{"image_size": 64, "translate": 0.12, "encoder_norm": "batchnorm", "encoder_activation": "leaky_relu", "fusion_encoder_width": 192, "fusion_encoder_layers": 12, "fusion_encoder_norm_position": "res_post", "fusion_encoder_qk_norm": true, "fusion_encoder_parallel_block": false, "init": "lecun_normal"}
Rows from block 12 of the image encoder, named by matrix and row number. Rows with one number belong to one channel. Each number is 128 + 24 x the weight over its row's rms, rounded and kept within 0 to 255. All counts start at 0. Numbers have three digits each. After the name is the row's rms in percent of the matrix's.
# conv1: bottleneck pointwise conv (encoder.blocks.14.conv1.weight, 96x136x1x1), inputs 0-135
# conv2: growth 3x3 conv (encoder.blocks.14.conv2.weight, 24x96x3x3, transposed), outputs 0-23, a 3x3 kernel for each
conv1.49 096:114146119125113149130154156148133126143138142149145148125142144164148122158144133174142139126186168148128164119136136152168173140116089136121125120122121115141115140137124094140124119139118082127157139146184119122157117148109119147134127084090137090140130159134136140154178106126142117102153125133162109122150131126133117102116111163100160157143169153085092162180149116109189107113178164104164088162092134133
conv2.49 097:107127128111109107122122137083119115125113110142105111170168163161150139097109098136145132155181152140146140086123124173229213124167147158158113155135103134158128101116088152157148158165185069095080099116113118128135143106114120101112126123140116139136113121103098104081142077091145127122143139146119149130124101086135131115135124135140139122125117118095117167109154184110131147109106122142150144139151111128092088098101103085115109155149122155119105145131108121168150124170144102116121114132150123098127149124105170099118130113113136130128130123152141122156130111122124134112137144124137134137101122104107130139133150153152134135183152154159120127
conv1.50 103:120129084108110135114152146119125144102137115139121154120131122115117140091158137127136166156122077122105132079086125114148133125130106146146084135066155102139132082106121141162127113141157149127087109098108124135125156117094125124134115097153124125174133104129169134114113149105134092135081137148121120150096139159127147111155180131140119116135075100107110088069129138161102124113110174168134058137133123134
conv2.50 105:155144108154145128130128136151116119137132140099110104130119146103107142119132142117097113129095075131099056141144092121076099123129127141115133115110088128112104152150137144129129150131125142166141143147138150162138131130143115100090108100063125134148117144155123137133113097110110115103146142101158171145106106117105105116114140125096148107127146141093110093114099101101108129075107090130147136119146114167112158196112185177139161138130123132120140136139135152171151112125122077106113135114132143114163153142175153116126193111138152108136168121124157145159136147153135107128167124105189141081158177156116141148090115124107088148138095156143127156
conv1.51 103:126134134073126164122130131135134123107096073146078172122131134088093107116138152123151123153115114161157134118116130111120127090113084136144139114149128116148121149108109160127161082127132084094156127126127160132123162123154126090086125143108108143161086128137101116098118116094141112139094127153094165132115102085117118121118135108146116123106147107145090146167142100126127029148102129134118148135147166115
conv2.51 095:104109103112120112117113111152124158116102160124105152115101139144138135145108143131132167122127156119138159126164126099096087142129155116124158143142179124160164079069102092109120139175153141109136146103098160133106164139143138136135121131118098085088116114105101101107110127119119140116123150114185128139146124131080073088164143125149109092128107108148118134155117160158152151140125120150124147154124134116126144139135139180160132147128126140118121089080085155143125116106120075067093156142108152132101150112060116159144102154095094137082090069102153143158141121137106120143088117139107135139141117134126111112154134127117147147108143148099160147
conv1.52 102:108153179109092103134097138123136143100112104141144110139076122107128182111162133115097120093128152147137134148128141138117138108136132164137073106089130128147112109111139088113096151131136122129152088137142121151105109083093072108111137102131114153145093104141120109086087153098125106103132139143085165146172123150124145080167152077131121139129126111132147128119088094166120108101110096123131141097159127134
conv2.52 100:115126121151153151094097092132106118155119144141105156147159120140136120107088062117099115116099102132126147154120150162120149143095126179170137108118112125139118115129114143136121149148115099092117127143127114130117157169190096121147086122138105103089124099094142092096125129140084123165077125206157141141118114116110126097105096109128119115128144119121100109134140109115132093116152170128151161101123116106113093149168119162162144130102097138111081142130072114112130107117126100093089144117116103097087166170144127095124101103107117156143162146153149132139152146156125126149124132184096119153096097102137156157144151144121135116115133091127150104
conv1.53 104:141169122122109089129144126151113115139135102141136157161148151146109071137104119125165110153160096126156131128110085127139169106112104156124175119128115109171099082120135100129107100146109106086128107090138123111167143127137118136114133113127155135094134124128129170106142094081163131127110128091164117074097153148153086135156084155128117125111163114154086156140134152088125088138159114108162118099137110129
conv2.53 101:091107103082099122175178188095117120121131140123146155144146128119127096141144123120132121127149138105113117106119112172185176165171175135127128127126140090122121116119103138143126143155164075086116137149140162157146140148157109137145110131140115113101124110126137150158140144162110129163137148163164171159142137129106103099185178176124131143102107122119145149153160155136125143075080058102092092163157124124109125140104143120105086178175157163148141134103120141152138108116132116120130139137125145135109141123127117125155123111150150111150110105085148142119137136112084101102118123121133127122125135139120150153128167134151166153162148138152140131
conv1.54 096:071121112146130120134129157092152154117117106143101110131139104134121140172138136120086138118077145103123107105093148108108087137141128151121102056150154158110118114087132126114138139144155129110138147104176122125121148118122121147145054078136160076138109143103102131118152087117124115073133110143121093126171124145131177110097107095111156093129118112151145140130118114146098110108111114139146098157148108122
conv2.54 099:122126127130119101121133135097094116158114068167124085136154153124146139107124085140108102129109061123114093126113115096107119102103115167170128127113083133128088155156115162129066161129101112098117121138134094102142166157163132129123080084102116143156116129162116140132159120136140124153116130181145149125136136100125118119080106106117146131135155150122145172102148181097127149118091136128117118099116096127112105116131150090110158155130086155130076168167135115145122120135106078114121117113153105107111140171154160120087148127101121154174129122160131124140143102098141109078163125076142115109110118127130145122128126132159110105144110114121087109
conv1.55 095:139130140116138153113105107121109112123124123126082098105105122114130096178090120116145107117109131127107123100114133137088130101137123121171151087144116111113163118124123144125154112130127081117098134124160132133109125146189106114135133136110104120140099117109153137172121095142115134133119094168142111083136133071145081212099124091114135115097139119139087126151117147121116114117086111113089152144157051125
conv2.55 098:147107143129110135161141157115127138082101081108086094111111110101111107135117137126147134126145115076077085120118125118107115117080107087112135156143166128138158166159110154142127133104133146160141148149150136140118114113090152142128158154138100094110087097107105093127137134143149143105161153090145126113146126115138131126105117116139128131173115142113128131128129142165155170178131104158143125145096114133177157109133140102133116161144143138151145141107141098092091118102124140152145131168129139162149101119063104151145103140124098083109061106073106131111092103114109112116122099100127094103157164168126124116104140111086147116083138112114178126
conv1.56 096:141159107115105107157154139160131149130150130123126128124149131168082118160107147133138129155157160125115157098133109121162158109100089153090101111139137126125105102115122065155108137140103158130143116122133093091133126147121106124157155072111183113118133136112151106136182108108144100108112131101166100095129147130100135101110137156095147137152172117101135135130122110122148116156160186090175079127137155111
conv2.56 094:094128103117133123152158174055089062072118097114132114157150147148140130113134136114120117153169153137124111109129142171180185120143127168150108155129105132140136146140128164144110148140130088098090131140114132143135112111128118123129100092111144140138111110118105123122161138145160135155126100122095125132109107110107116130166171167127145137120140125132134164138155169109135158056092107112145142144167141131104111150112113154113108141140142145136137131128114075127096100151128130137139108119157107107135126126143149075119178135152166099121163146157129112143130131141135108090173134102156112095106140133083127123137149150151120157192126162185108133
conv1.57 100:109166150112092124139093134112122149105129113142128116152105108132125183105145110118097122083106148112114116124116141144113116133138146176114073104101151132133101111092149091099095157124142151136126133133125104136098131086093090108131144107143141165146085102128107116103128138081139085083135128114095150150160133165116171085165128079114132148122086130101153140124094117159118123089104094120113161093150121145
conv2.57 096:100112116137146155099108110124105102129121147115113158170176125156143107116105064121098127102092113119120143125118141118112126104078102185155143109111105123125105126146147150147142151144124105100118134137124113109100163181213106139166098122138123116088137111106127116102131122152105120172102118205133133156104112118129137108102089101117123117136149129121119109131149098101120080103152159115137155083104122098090097157149115175130127112105117134123091151152098123136134111134129096101075141136129089085094144164166114090132116106137134136154182163158148141129130139151121117141128121172121112141098108107128160138134138116125111114137107095144117088
conv1.58 102:171150141127130151093095143111173171157118128146102111130178082130117103143124134140147132168137114117079101100147155163131147142176138078156143115137107118116123128104126136108145116118183145120128116135101151155122139133156100080177118154130146098131122113141130133120097124114099136118130101160162119124094116131122121169106100136134093115114150140150169139108127138111141128104078082139107151086186147087
conv2.58 102:132114110120118098186175156115116115078123061100117072095088066142146117161169140127153143170176143120132103121147117117101088115096091086092103134141181102120165156164127143158113118124125122131136138158129141149106139122125162160152157148137122139128106118099133122123132134156146163164156173149117122112140144129125114104151186170143153142108075111121128099134120101146141125123110110126134143112130123127160155131125144153159164105105098105136116127146156133110119130097114139118112122120100140129128133162130104127141151156146099084134105109106112138105155171110118125146107114114102083112130169162144167108166194135116146150108112134109139144
conv1.59 098:135082117125136141141140111169117089110134139088169116083130163149137114084136149170130155108166115132095194077144101125161133137103123134129101129099141132114170141170130110139123127147151118177143128138138100136145139147086141142116140133132081119159132120141181089173151113152122132161114115148143125148107158143122085133114156170121155110092147129116110116090156130158160101090111152142129109124115113148
conv2.59 100:133145124107120111115109109126120119124109112125116116117108145117092154129117153152131135151135127133132119161163154180169180160169165136122095126131097131114136135126150092111170103126159145187154117101131137146155116082059156121124154132141117114130100126113098077079146098098163115098179133114111096105106100166166165199089079117155152152135141128105141121099127109134148133151155135141150119138120095163141149113127142093083117127133155114119163146144153091115122119136142117120120114112134113118152112103145140113144131102137131093131157169143166163177156152174150137118133130121128121105141165134123125146122126141153114130176174170159154152
conv1.60 105:154128137117149114136117101133154164154113150133066096131165122113111111154111158082128082164091114077093111100102120153102123113118107142134146092151134122140098110126137118129142134123115113110140116089121126086096144121145107138137137113125153093100113150085140135117145091124135142083076121098183097082101121101132120135130123098090134078157125116120131138110122145155123111083094148131136112094179105098
conv2.60 100:080080080102097089186201187131133110111127077141152103087082056143149113140158144121133130149168145138137113119123125116118125093104107135128139132117141111119128163134113155139089131115119131124135124146133140128136127136133146139114112104090139148150110108134146154170145119148138113141149105105141150124150157118093096105129134127122133156089094123102129111142163153135154173073060083114108116143143141127148129134115127145125141118110113133139131110128167086117095111115111136156150097124137121133139060091115118125132152138142141084153122104089115110074135132103136108110161123104164098105146169145131157118134171125126127124109094104115100113
conv1.61 093:118130125157146147132106157111168152106112117147122126123132109103107147192143143138109118129111158116138113129116137132141113103145134146121111078169138132115124117130135132144153145161134121106140110112199115121148131147137108106145057071131150024119095147096102132144139102104122122101148130150117083119182120131111153089101100120124137133152153132183132122146107131132102136126118120140155117135175129103
conv2.61 105:127126130131115105127137141103111121169126067177122075115145151121149134117127082148121114137121071132123121139122126123131128116106106126156108126116091156149096147146099176133095172143128098080101141163151102123157162153142123123111086106120100111126095117140148155148164115130125117137089128189152139112141127101120130141109133131129137133139125119130145181092148184099128150112096139135120121107121107115106108094113142070115183166132104168133085150146120120133121119118101096116127106098149111106111150171150152116102145136116095131186107119169113118124170134109134111073163127079112094110114105097154164113139149133161106108152106126131082134
conv1.62 099:169144171137101134143125160160171166149133113153143145125108136104120156093150147093134099146128143134141103170144110157093111130126111118111144122117122110197109134127128132155120165137127144094126123130117150116084135106101110115115119138109141104086104141109140103089106151119130174139130166102144144151133131111126139134169130117151085099145167147168104151091102114142119083116128105135128127078163189072
conv2.62 105:149146127154140135136143128132140134122103108138103121080101076133164122163188164132146161154146160161150168144113113157118123154119120133161150129125140149143144127132114121137128144156158106087108108120119146151155104118126085097106110132132121131129114101115163135141109147167057125162061110152120116114133109090119105093152133123170144127124103095124111120168147145127118105102150140129151159140180154107107096117138132157178170122115118140131094113107094121091095126125105139149125123130137121118100150140131106104147106108141107145159112107114124138124161166136147157181108125176094119152107109096135141138196215171117142125128134132100111130
conv1.63 099:094127149138092162143122125131114074154101124113140130129123164123143099082125107144143136114147087165157110154127106143127128123129177102139155144132081062127114123149110166139138147099133099174139146137113113137127127129128142119124182164093126188142165123145141112121127160143142129172134125123086146124071082104158114126125114137098144077109115135161120146099174107148126110136089137104123132094104130125
conv2.63 096:146155141117143131121112102134132128098128155093100146154135144125105124121114136149118150148135166137112149169137141170126135180119130093066087137127135118135156063112159084137161133172154088129109098121107148174132060078099104109134156168177145137129153146120133108102119155137131143122138136122090092112094106128140141148090077084132133126113116107179125122178113096170110084096155130085121120132110122102129147110130128138119090137157160115128149129109122163123125145129159103081103174142098165137121155113087111153146115112122140111093135110123144108123114097127103136137097121136104133135112140133092121122105117121073138104117144105095137104
conv1.64 103:145136105142126112132144092071095146127121121152131124153153147118164090130105132167136121110152078113157101083135159140106131139135137101195152106147075092064100074114130139104143095145119091135120144128107121122146129136161145151139116161067138143118123091124105178127115137145132106136153129149104122108101108120158132141074114131095133127102121107153119144118122107129130111105118081095141138126129110088
conv2.64 095:141143141114134124134133136089125118088160108103142118146152122078091085096102115106116107133135127109100113118116103128108114140106140080090099161155177107124165168187118142160134117099122116128123103121117135154108102117117137133144156155157115122122140129145115107136130164177126122128144130120127132122146123112148120109116123115126120128130090110111093102132113120167145165154150127138132127123095125152151171125121148119125113145144110125124125145100132170145152170131151137116129149149120165158160154154101096135131096112119145088111071091065080095051074079062092118131082116125108116139138142168124132122110161121106145098103141101113182125
conv1.65 095:171159155098111122110137115163142187125152125151133114104145118112109156126130144130147145114163119117108097109159158137097155131132134139157121140137143157140122119114118118121167122151140152111176124149101153154080159124145146133114132147157101170123129141115133138123095099120104124167109116159096174130121144147121138136135167120149099162127148113081146103191112122166126132039153075132129154119170111125
conv2.65 105:115132146108154146102094101136104105113126141129144178156136101143142109120107110145104121154122114170147151120123119126093096152089105115116095102099128115142178171165140142125124117124153110132134121139115131122078136127169136130170147153164106106076118112088122102106130124156136132146136128119118099146129125152142132132156177162147158153116101124144152106121145105111139102143148146125126139087091130132147133161144125193178145117095094108124118087090089119128148131134163145105128155131092135115094120130154112117108105118111131127122129113069140129084156175142138120147105116161124112159126145162160176161172186133138164118129171103155202141
conv1.66 101:086093151156139124165119098135123079154110119093164114131096160106131124098116141102134118099114076167141078147115102098120096107137183110148152191137100083128104095160152158177146144111136115128095103155109131135124130105126093095143153142123128157116177099121152124105117172146142147156157124126121118116088119141149151142120141117098104113150124121150097111113157158136114143155118120096145142147139124139
conv2.66 104:130140153122139126137148134114111109104126121110120139117108126112122144101112131109110137111118167134125150138117145133122125168127145047061099105113142155124165080103150104126149129107109105112090108127116133146123081091079118112132151156154124121122132147120131118121130144114120116100097112121111111125120102142146125130105098072151163119151166143163089108163095098160119103077154134091168150140174167107127119102115101098080060163161198134113168132086133121096116122120133110105107153131089125136127140149159088132107130131112146157109104088124105089120126136160112119126143136123150141149144149155093113142077079099105148113120134106135145137
conv1.67 103:100153096148161116135138098073066113112122129135178121154142127122141130139148131134146100139191106115140131111156127156145160142096117130155132149125093063094044098116168145189099145101125119116136127121148094096146094134135143122131139143087117138118116102117178108137132141108126110120132135120115098129104136158136142117100133160110155111130153128159134116117115083126118114099126092113127126088153105120
conv2.67 091:145153130151159148117110120106122101135140130116131139142158124099119103115114113100081089145129138155155176124110117172144169138123144085071054138125104105101113103123084138142129136130117082118106094133106129180131095113127082102126109145163124136112164146133153136116132172167078101146082118167127146153131117119155145107147139155138124134133123107083074083117127115144143148114172140117134145118094128145130156122125126123122106149140109148109097169112086159137155154131149144110123153114099150116104175126110102085111136094118178153130128136120104113092106114120100113115138140154112127129138163158122161157087156131125167120140168129137187156
conv1.68 097:150145151126139111130124153144135117115116089161108197137115148125091127135142157110193109139115137149175140145103116117121140076136123140124125122102122114176132152110128171133125102165101080107142121120136160145135194141150136106108086127129121138093120129138094118113101122074156130147121150141111162145147101124127105146169111127172098121121119132169114134160115091154085089136124115113156152126131179102
conv2.68 104:114125117111129115124143108151138172136112165125105161088086109119148131131128134148159165120136146107118153104129106100116099140144141133170173129140155128149148104087086096119111132162153120102154140120131150144141156142172119121130125142143088088078117119107122136124131135156121140131136144127188167164140112108084078094182154138167130113135114121140123133155117143144123127164143125153139143152156140117107145117105132162153146168158137140125107082082090128105091118115109098085104148125109142125104153121113124149165091138115092134109059053086116142147138146139116125149092107142089112126127115137129115132167161144152168167145157164116149153
conv1.69 105:124118133122142111131128147131141147141147133109110093097132132138087125148106143087118168095107107150086128064077136055098123119168155137139094131133163171127161110130145111150125120130131151139085117098150087173101147142154100125166108113164152124122136097143174110172129113143127109132106086119161092124104157147132132172107161111105128128115106144115112120102090094142100108126093141113141106139134123114
conv2.69 093:122106097115110098147146157118103107075095069107119093107104104091082124116109144130125108123136117098087062109097086133127124108108132133126126092097089122111109174154115137124117122096121149166135143135139146133134100108111124126121112098121132142153073087099070082090120117148147139133135122123112118099108113141129118160106143142120147139138156141108149135122124123126125147143131112131149106120140114126121121142133144142114141164141146138139153180156164080110072086115102139140129142139124126123151129152165110074087135111109137091137139134110129128152109111143133068081174112078164076081130190141093126116103099104128128145126128145154137143
conv1.70 101:149185139156121105160106137159105128108144103105145125091113131107132175134120092122083086104110130133112109074144092133143134103096135149102099115125124106095139097131123099137129168153119134110112096175128092095134133151147100109197136133167137139141143160134109117136115164123122106161147124142123136112126112090088171139091116129114128150153121137077111137132086174159121132089100140094130129149154104146
conv2.70 106:112111114171168174154157164114112079118137111129160160144145119151149142098093099143133135136110114193172167134094121121075117124096113127133089157131111149158136142179160147140149105072109088118074140190140129153129129138134119126126148152155110123113102106106107101114141141123149131113145119121124116134108111133145137165127145139145153148149116116128134124120147133134145133120173151120151158081102135119128110119107098149116125143143154124134136107099099101089131117122170138160158120120131125138134098115143106083100139100146203136183161153145126126109143181163116092139143100171143107166097097083120159115103151116100133115124124110157141115
conv1.71 099:102142127096105114090106128120103120115103108111113114115165123090110120104126127110104084112124107121125124112135150116124172120100131145157123139169098105144088096112134085102141116127131102104173113133136118103141097112147118116109126140147080130117136140184090141067117132104109097137085085121115100126133083143108138117169116133145113096136158133154101113087113188153128083103106101117074137114139150168
conv2.71 100:111127127128128143170162167144133119157173126155166134103131094121133107148124096112112128107089134140144156158153144186112166194136154154136165126140162112133133104108106115137127092124119087068078127172128119162129173169169144147162154158142113123104112127113119097110109117085114125126103166180145141160153171165145150138128144133127126123106103080095116103113119100143134113107119117098110116108095126141137139135099146084079121084095112120125145134147125168174181170128143153131131144140150142134135106130129110117125130105146117143149108116118144134105177189144151134154134130168127121131121121102128148110088133086102153129102135117120151137
conv1.72 101:117121119128125156133154116117127072141113153098148102100123170149148117075115096181105159130154120139142169126160129151163144156129129112126157150131106095076121133156125127139133157099161120158161155134129104146153094135081173159110166158080134124139151152154145104116158135169127123152120139139136130144087115099145127105100113167109174127131138157137132146091156101138150110124113146114169089130084127122
conv2.72 094:154167127115131113099102097139147125134137136124128127156135156142112148114108110137118126148144149154141137156147145170150174147128135138103066144133102134131150102094150112123177130142154142158152110099119148159162118083082133110134150147165151157153140161137111096094142118095164143123163129131083080118115106150183176187087080096177167166114120112138133144109122107124115089093154136101148125090100103144110133098115128087093108125123154123105148160159157158155159144131140101092107150129169153116160177151153153121153131092120154116116165169151138132147126115125116136127102121145115139145115134109102102125116109133119102104162159145127133114
conv1.73 102:125087168135141123104095121127090123155092152123091146128129105124153113147118133107161132103120132156129135153135155130081115112164153079118142161103098125147142137115110166103104148089108123132103102132117174165070134102104103139111090141080095084123148108133131106117070132119110173137134132151131108108150142090109074160154113107127113099146133135118088144138162160130124142099135128128087150092147113133
conv2.73 101:117115139118111116156148133140147146096096089109078090107074096168156140168163162114151156144154146106126136134147148130135122159123125068118159109124159115104140122090131110141128100130117163131141139111115120089098117096084154129107151144141119099110112108109142118120179147125163139113147135118130123112126132118110115114084084067128150113143160159086076121106107138129123122127108100108143122113169155125154143100118113073109107148145163111127139094105140079074063101118098131148133130139126118122104100115081111145166110154143100139138089110092138127124144114111104122151081114142073097151144145137130107087135117093141151149118134142112130151
conv1.74 098:167137149133126134089116159140124158150113151132083113105136107126116127136098102134143123127115125125071150092123131162118139116137133094116132085123123125139185153144109130110147141113155112150079134139154128133107158134132149140155116123155122116137100127123167113171106100160111159157112117138182117116107136075106119208115077130111146063120121143121155172124106090146130111120111087141109146130170141101
conv2.74 102:140117129111102101169169156129135141090097077101101093080072080160151142165155162151170177152173160123124109113112127131145139103100118126128150146128139124113133170142144129114114128113152180191173152137141148130120126110109162151130158145136133129143090098097130108120125105137166153126189158111127115090122105112157140162122141152154164168139112126100115098127127121161142140140118110111121107119112090126164131118125123110126116119105135091118123134128165080088067119144136141155134129138109119138142069087096129146158132128139130082120094125081139155148130131149149128138148111099137074088142173143131129116122145121095125132119132138116134129
conv1.75 105:109123101124121114160131107112143128142112138091081087135122128136110101129114112107111130142092120098107113116077115128127107131134129162099123104151174132089096118089130108106122123137124150128132142088101092111145114112128140152171162044135184139115139159084098148088147088100128072071123108096131110119117115142126154115100132114079159127136140140115153125096104156151101133131114136124151115113162117109
conv2.75 100:097117115101122126140163156114105098117119137128149153163134118137133110111136106140119127116119125134131109133134139105115105085103105183142134128113097120128098136130132154119083146129098110102111127124113134110106148153183135135165115103123158156157127125155113166165165111145166115163158112134105133149133147144135121128110115112111131141111142142156159156151165147123141128099088116110095116135133125132096132176111130170111130095101140134126130148156170115138120103132115107135135120143177114109131126160187130096120153111137173105140187158136126125100112125127155088041171102056179122085118144133131142121124089097157091142153083118150065099
conv1.76 105:118126145106121164098114106131131110105129083124112150096111109084149088130146162123128100122145120141145129117134136117087125093105108141174130129162127114143130133129115170122167076147125053111150129125133148118118135144162115087077093148079060125144102136123138112132132101133111117142148081180103133144132120087111094140100136114144113119113133116157086116149133118146128059150125103110108148150136142122
conv2.76 090:123113130111120127103084104140119146135109123139095112138118151124120132114102140129140139129136116088107117125156140115078105153107152081105131167159178147155167114124100112117102146151128148144138131116114122131120127106087148135121153154138098082113120112125109063088113126121128125099122149106170107104152131126124124118129130109159126110158123124124105131133110161164155167186149138163136148135090112134165164113138158126134136160128115134125121114075095133128127140115137109102120136130100155146110140111021111165131113162112066113100063061095138118153128101124120136141105122126118126132178143156146117109130147136109160119081146122086177128
conv1.77 101:125086149128151128128116104149117119168098135140066136137148128093133083116125114116178117125106083146123104170097127128119120099117115098120160146103111123156112115100125164152099114090124091108100097113093162121108138112110115128136124136077117133163148125093140131091079116095119167140113138142126126096100129111128082147160105132106079089144123098138103106111152154148090134105123098130094126119162075124
conv2.77 103:111117131112123119154171149134140152081105126093115134096082122162164150159156166112137158119146169103133142133163119131130090152126125085104141095119148105099136127094136122141129117136130163112139123102109118095085123131129126128106133142116118100129136122140165161172143150168122126119121123091170157165135127119104091102101102071128133096149161154143087084166114101147115093061071106101127133142170138129145149112103102129132104170154184137124155108083135109103093104120106142173143156156133119126106108100101121160149107150118119145107084074081148127124130117132111123128113136137126140142158162177111121133109122103131144145102130127090132146
conv1.78 103:143133123137109135123133092101103146127102106141144116122146148101178116119122148177108112114167114112138094096129153137090132116102116106196135128141075075094106093128120134077166099159146065144134121137125131120135136136157130151120117154075076101132125136137121172118100127167115104130151103164107144105110105095148105132086132112109139132100138105143110137142158116126152091108113094095116140152121138107
conv2.78 097:134128128118131105110112105103116107094141096114123090150148134089077096106101118109101102138120117116092114123102123134079140150103166098083105165158193113124172152155109138137145120095134118131122093116116124158134124109110157135153177167164125130128144132131103064089118132139139110103142129111139114109146125118155138129125129116135126133135090105111101120128118128157156164143129111137132131119092106155167156111124156116139132133121096108107119127093132173150165176139159137115124140146124155165156137149062091135107101119115112093112105103108113088082114095081094119152090120146117117152154142163127133123119163137096153098081137090098183108
conv1.79 101:115133121097136111123090095116145148131112118094093105147159113095145106124089133130097081145117095089107103096102146104129124126119120140155133120173131129122088111102135113096155100110144136107151125123087107093158107109157132131126144130139142143123145143123079162077132100120122061112106093090127110101087079132101155107136124107100124098120129098110117129099124187140139098099078106129077137117133138139
conv2.79 106:071087090092122130155169165129118096125156147142170165123118083118120094116107095122109132103099133142137136151162142129093112127114120158123169123128159093114112147134136141129089116109098103112104127162111124131095126143173135147176139138116127120113129119140118135147118123135120129152151153137120133154161174177138110109136139123074090111079092109142141102161145101161156130098077097098081100131105135124121146168107136170109120094094132145134157122113141146157163142138142137127128141150154134134127086104147092104111143120140167120135160134103118111073127160139125088117145124132179132111119146136125165111085107068121124131112085089139097099
conv1.80 101:147117104121170132143151093121128154118107133139104103140175149096123105138125111141152098171122098078102101115112137114117135104102096141152137113138129103127121116110138139152138105136143114104108111105116115091117109124132121167164125113098139096143140137076142161132112100137149134097098126123159088071099123118162117144130109104092099109145100105148121117089111154129111135076093088131121110090184052104
conv2.80 105:118113120126118126181194189120139113116141080124141088102095086126130117129143133112129098147163125136132105105130115104124110091106103096114133123123146110101124176162112162148101131101126135125133133143140126130119122148146140130109123117106116127134129126155166173185150147176141120141155120116154170146159145112120092090112124119118130154130113159064096086119139128142145165094062075133118124144135130161175167130118139123128142148138131131129131117114160116121110129119129150160151128147149135147167106123145122134133135126135145088149100114085097133078123133104104091068148110070161106101153176174133148120093141101102119103103107105125132128
conv1.81 102:109163108116098120156100128113091115115100121135143110139093124113104177110121082128083099143111161134132151117147092164151134085092104165071110125115093100117116126135121075120115176106176116116125088153151117100113102099087073117161146114099129096161102127137108100113121151107141128086129141151130113119146136128133144124118092099124167132121127101128155138142094103142127120126117116103172161132169125131
conv2.81 097:134135132180167168144144139110115100145126107135119114178176139185176145149150091096098110117115118158165161140118145145114149129105112151135088124122065134127100117141138149145133133127103104077095147158133142161136161159155107109112098121136120117104131121125143118117162145123138140149090122191132132133115102087125144108113108104146127134138120118111099133106144134098125085108158153118161167109132124129116105110129114113118150122116131133117094139137065114107117114115120110124115112123136098106103135146109129083120131109159154166198180178190140133138145148146128128134119108165100099157092079086141155137141160128095109088128125105109114104
conv1.82 104:114072161117139130117116119118102114143097134124104167109143133150129102127132128128156149147111124142103146126128146109146109100149108075108114160095106122119160150131077171100111145088139144139110105138104171171119144106098124150088109144071085096149141084137119119118083081121106159147121111146118119118131153066134097155119137113118144105141100134111112121140180151130129119108138146126072158107144088113
conv2.82 101:119131134126128126126107096155148153113112123113098112150097137176137161171145162113143156112135134092131132139165155128128122148128130070124142101137146104124138088095151072139143095146132174165165145109113133097101124089078170134114151141132111088115111117124113096096180151100168144083151141085125115110111116125111126129062065055130140100141156150111093111120106130140129124120105089115135118102137126141152153114123117081107106129136160091122139079116123124113089133127109115123121135120140130117129110107088137154161119150126098144124152143138158137153144110130100126142076126137074117150166156160143098098145083097121118136134138149126134156
conv1.83 090:127137190132111157142109131151148153137130123104105123163122130125133125103140097146129126113121113135104104117081153135147119114151120124135148117142126143123132144106136157107128124107131153148153144141086112136144122151162122118118219102130135245151129118101127129131144091123126111155149098109091185113102126109133143112145138107077133137104146130128109171139129087109142112159094116088104156095131151117
conv2.83 107:101117141108145164122121122129104105075113174074109180142132118145121115111080131159139166133145158116131151131136127140152086136120117145116118110115139092145135100098153132151150156178160101096103148115098149079053100129170082124169103120138140130102162128106115104094097113153099126147154131139119115158099130156144131114128125109100114098122117115197150123194145103158141097111124138115120147112107126084101099172146068196141083127133175127137163129113109118128113103136139126114099163148108142118101137124142118132135114140107146122074160121104138126105106127159134111121118134135118128121095115119125131142145111128120102133118115097153137095
conv1.84 094:102125151152146164124131171121163147089117123138128136112109126106135149179156149156106117105116168157147123141141133145140111114142123135130122089151140130144139129132136143151149146163104119111155131131210128132161122146148120127123057101133121036139108144110112129146145107127117140107159121159111114137197109102124143102113107115145136144151146158179094137162103118148136117120099129122146090156142159096
conv2.84 110:130128136140114107115111127114115128168115069178109083111144149108137139091105080159144129146139099138124133150136117110139121117126130126170133136130115166155114132127089165130106176150137102109123119157156082125167161138123121107092101112110074106130083108132129116114138095103122128125106156180172148113139118084112130123104106120140140121160139130117142183095146197114135164147121151158135129123130109122118098078116140077134183184140091173130071142123097134150142108121119070097126118097142131111112152152122158127114122136102084145181088106152115115137152122112136127104148132109114115139117100085146144111129151146156127107127125132111100132
conv1.85 099:120084106122144165101094104143102073107104135075133117080133111138134097092108101165124135139130122128078160131132088135158103125110133109115125152129149138117176167170117142125131139104154157175133139162115127148143100117092162113119146123117095095153135141151146111148139094159114136155124107159132113143126153113114084143087128120095192115109126116108128129115165086160144120137157131121180136140093123125
conv2.85 100:147155140117118107103090086134141132126119116106112106142104143152116158139126128141131142121132124107132115149140162146137154144127140116109111120129118136129154103107175092121165129150154156165163132097122145128137130089064160123125163136146110095119113128109094072072166117061168134079162126099078086104122119165190180195092085094171158166124136132132147159107128140127127123151121105115133100105112084143136111108153122082108115099128157087114141129146135100106111144141140131126127116101118114113124098096087135132137136123120121125116172161158147124164140118149102116106086118109081126128130122121146103119145100126112099104149155136124113105
conv1.86 099:122085115111124136128155120126146129125147122093140150094148176139112090086169155137133160136146092120148187094148143115161143144146126130134108157104119093096124103133119148148142125136164149138132122099114111138162132146096137146092102138112109116129142100125155111131142130108101137164072151122131108188111132121111140124140192204138115110118106134124122087125137145105152144107100184168102113086140117130
conv2.86 114:147148129120129112103099111158145151157149161124127143119114134115098127129135137137137143151139141135131113164188146152146157142150130102087071132129087154135129103101117095111138110118135159194153134118121161172149099088095111109110123126125134137142125166155127131119118091119132126144131130132101136121096109126115119134099100120141146129153158142110124094122096081128126119098142124129158132110131126181136180148119159122113141102133133114119145121137129147171161113116115094088100134128150153138178176168195172149153169120143131109125157153145163156157159141141148154148142148139144147120163182148137123115112098092154109136178150175177167183
conv1.87 106:122131139174134120152082095126112104130141162112158113121124134124158152125118101087088102077123101143167083119169118127093117160134154086132146139127114123094124122160154125133122185101078123146149139135120100125091109102110137119128122183107131130078147164140121071112118156168161137150153144096128115152124096099106150123111084109133142117170140140128156155133133136154137144105101101120151143117104157108
conv2.87 104:131135108145153137099102093109138111131145130143151144130143117124133132094105097135137139166142166218186201144095132127091148130093141111100091126103117157125163116144136107122147091092118127141128092123103102131116111093096104102115147146155145160143117118124103090099146148117150145123143120131085085097117100109170161149107094103142139137107106091129103133120115123117108107110183146105170146084120133129120094083102086073072067134134136138136132152152162123100131127113131117108114103093103116117109138134144121106145136086132173139152125136143092114114107131121121137156110117172099108164107112121094110123104130116113131112119125102113124104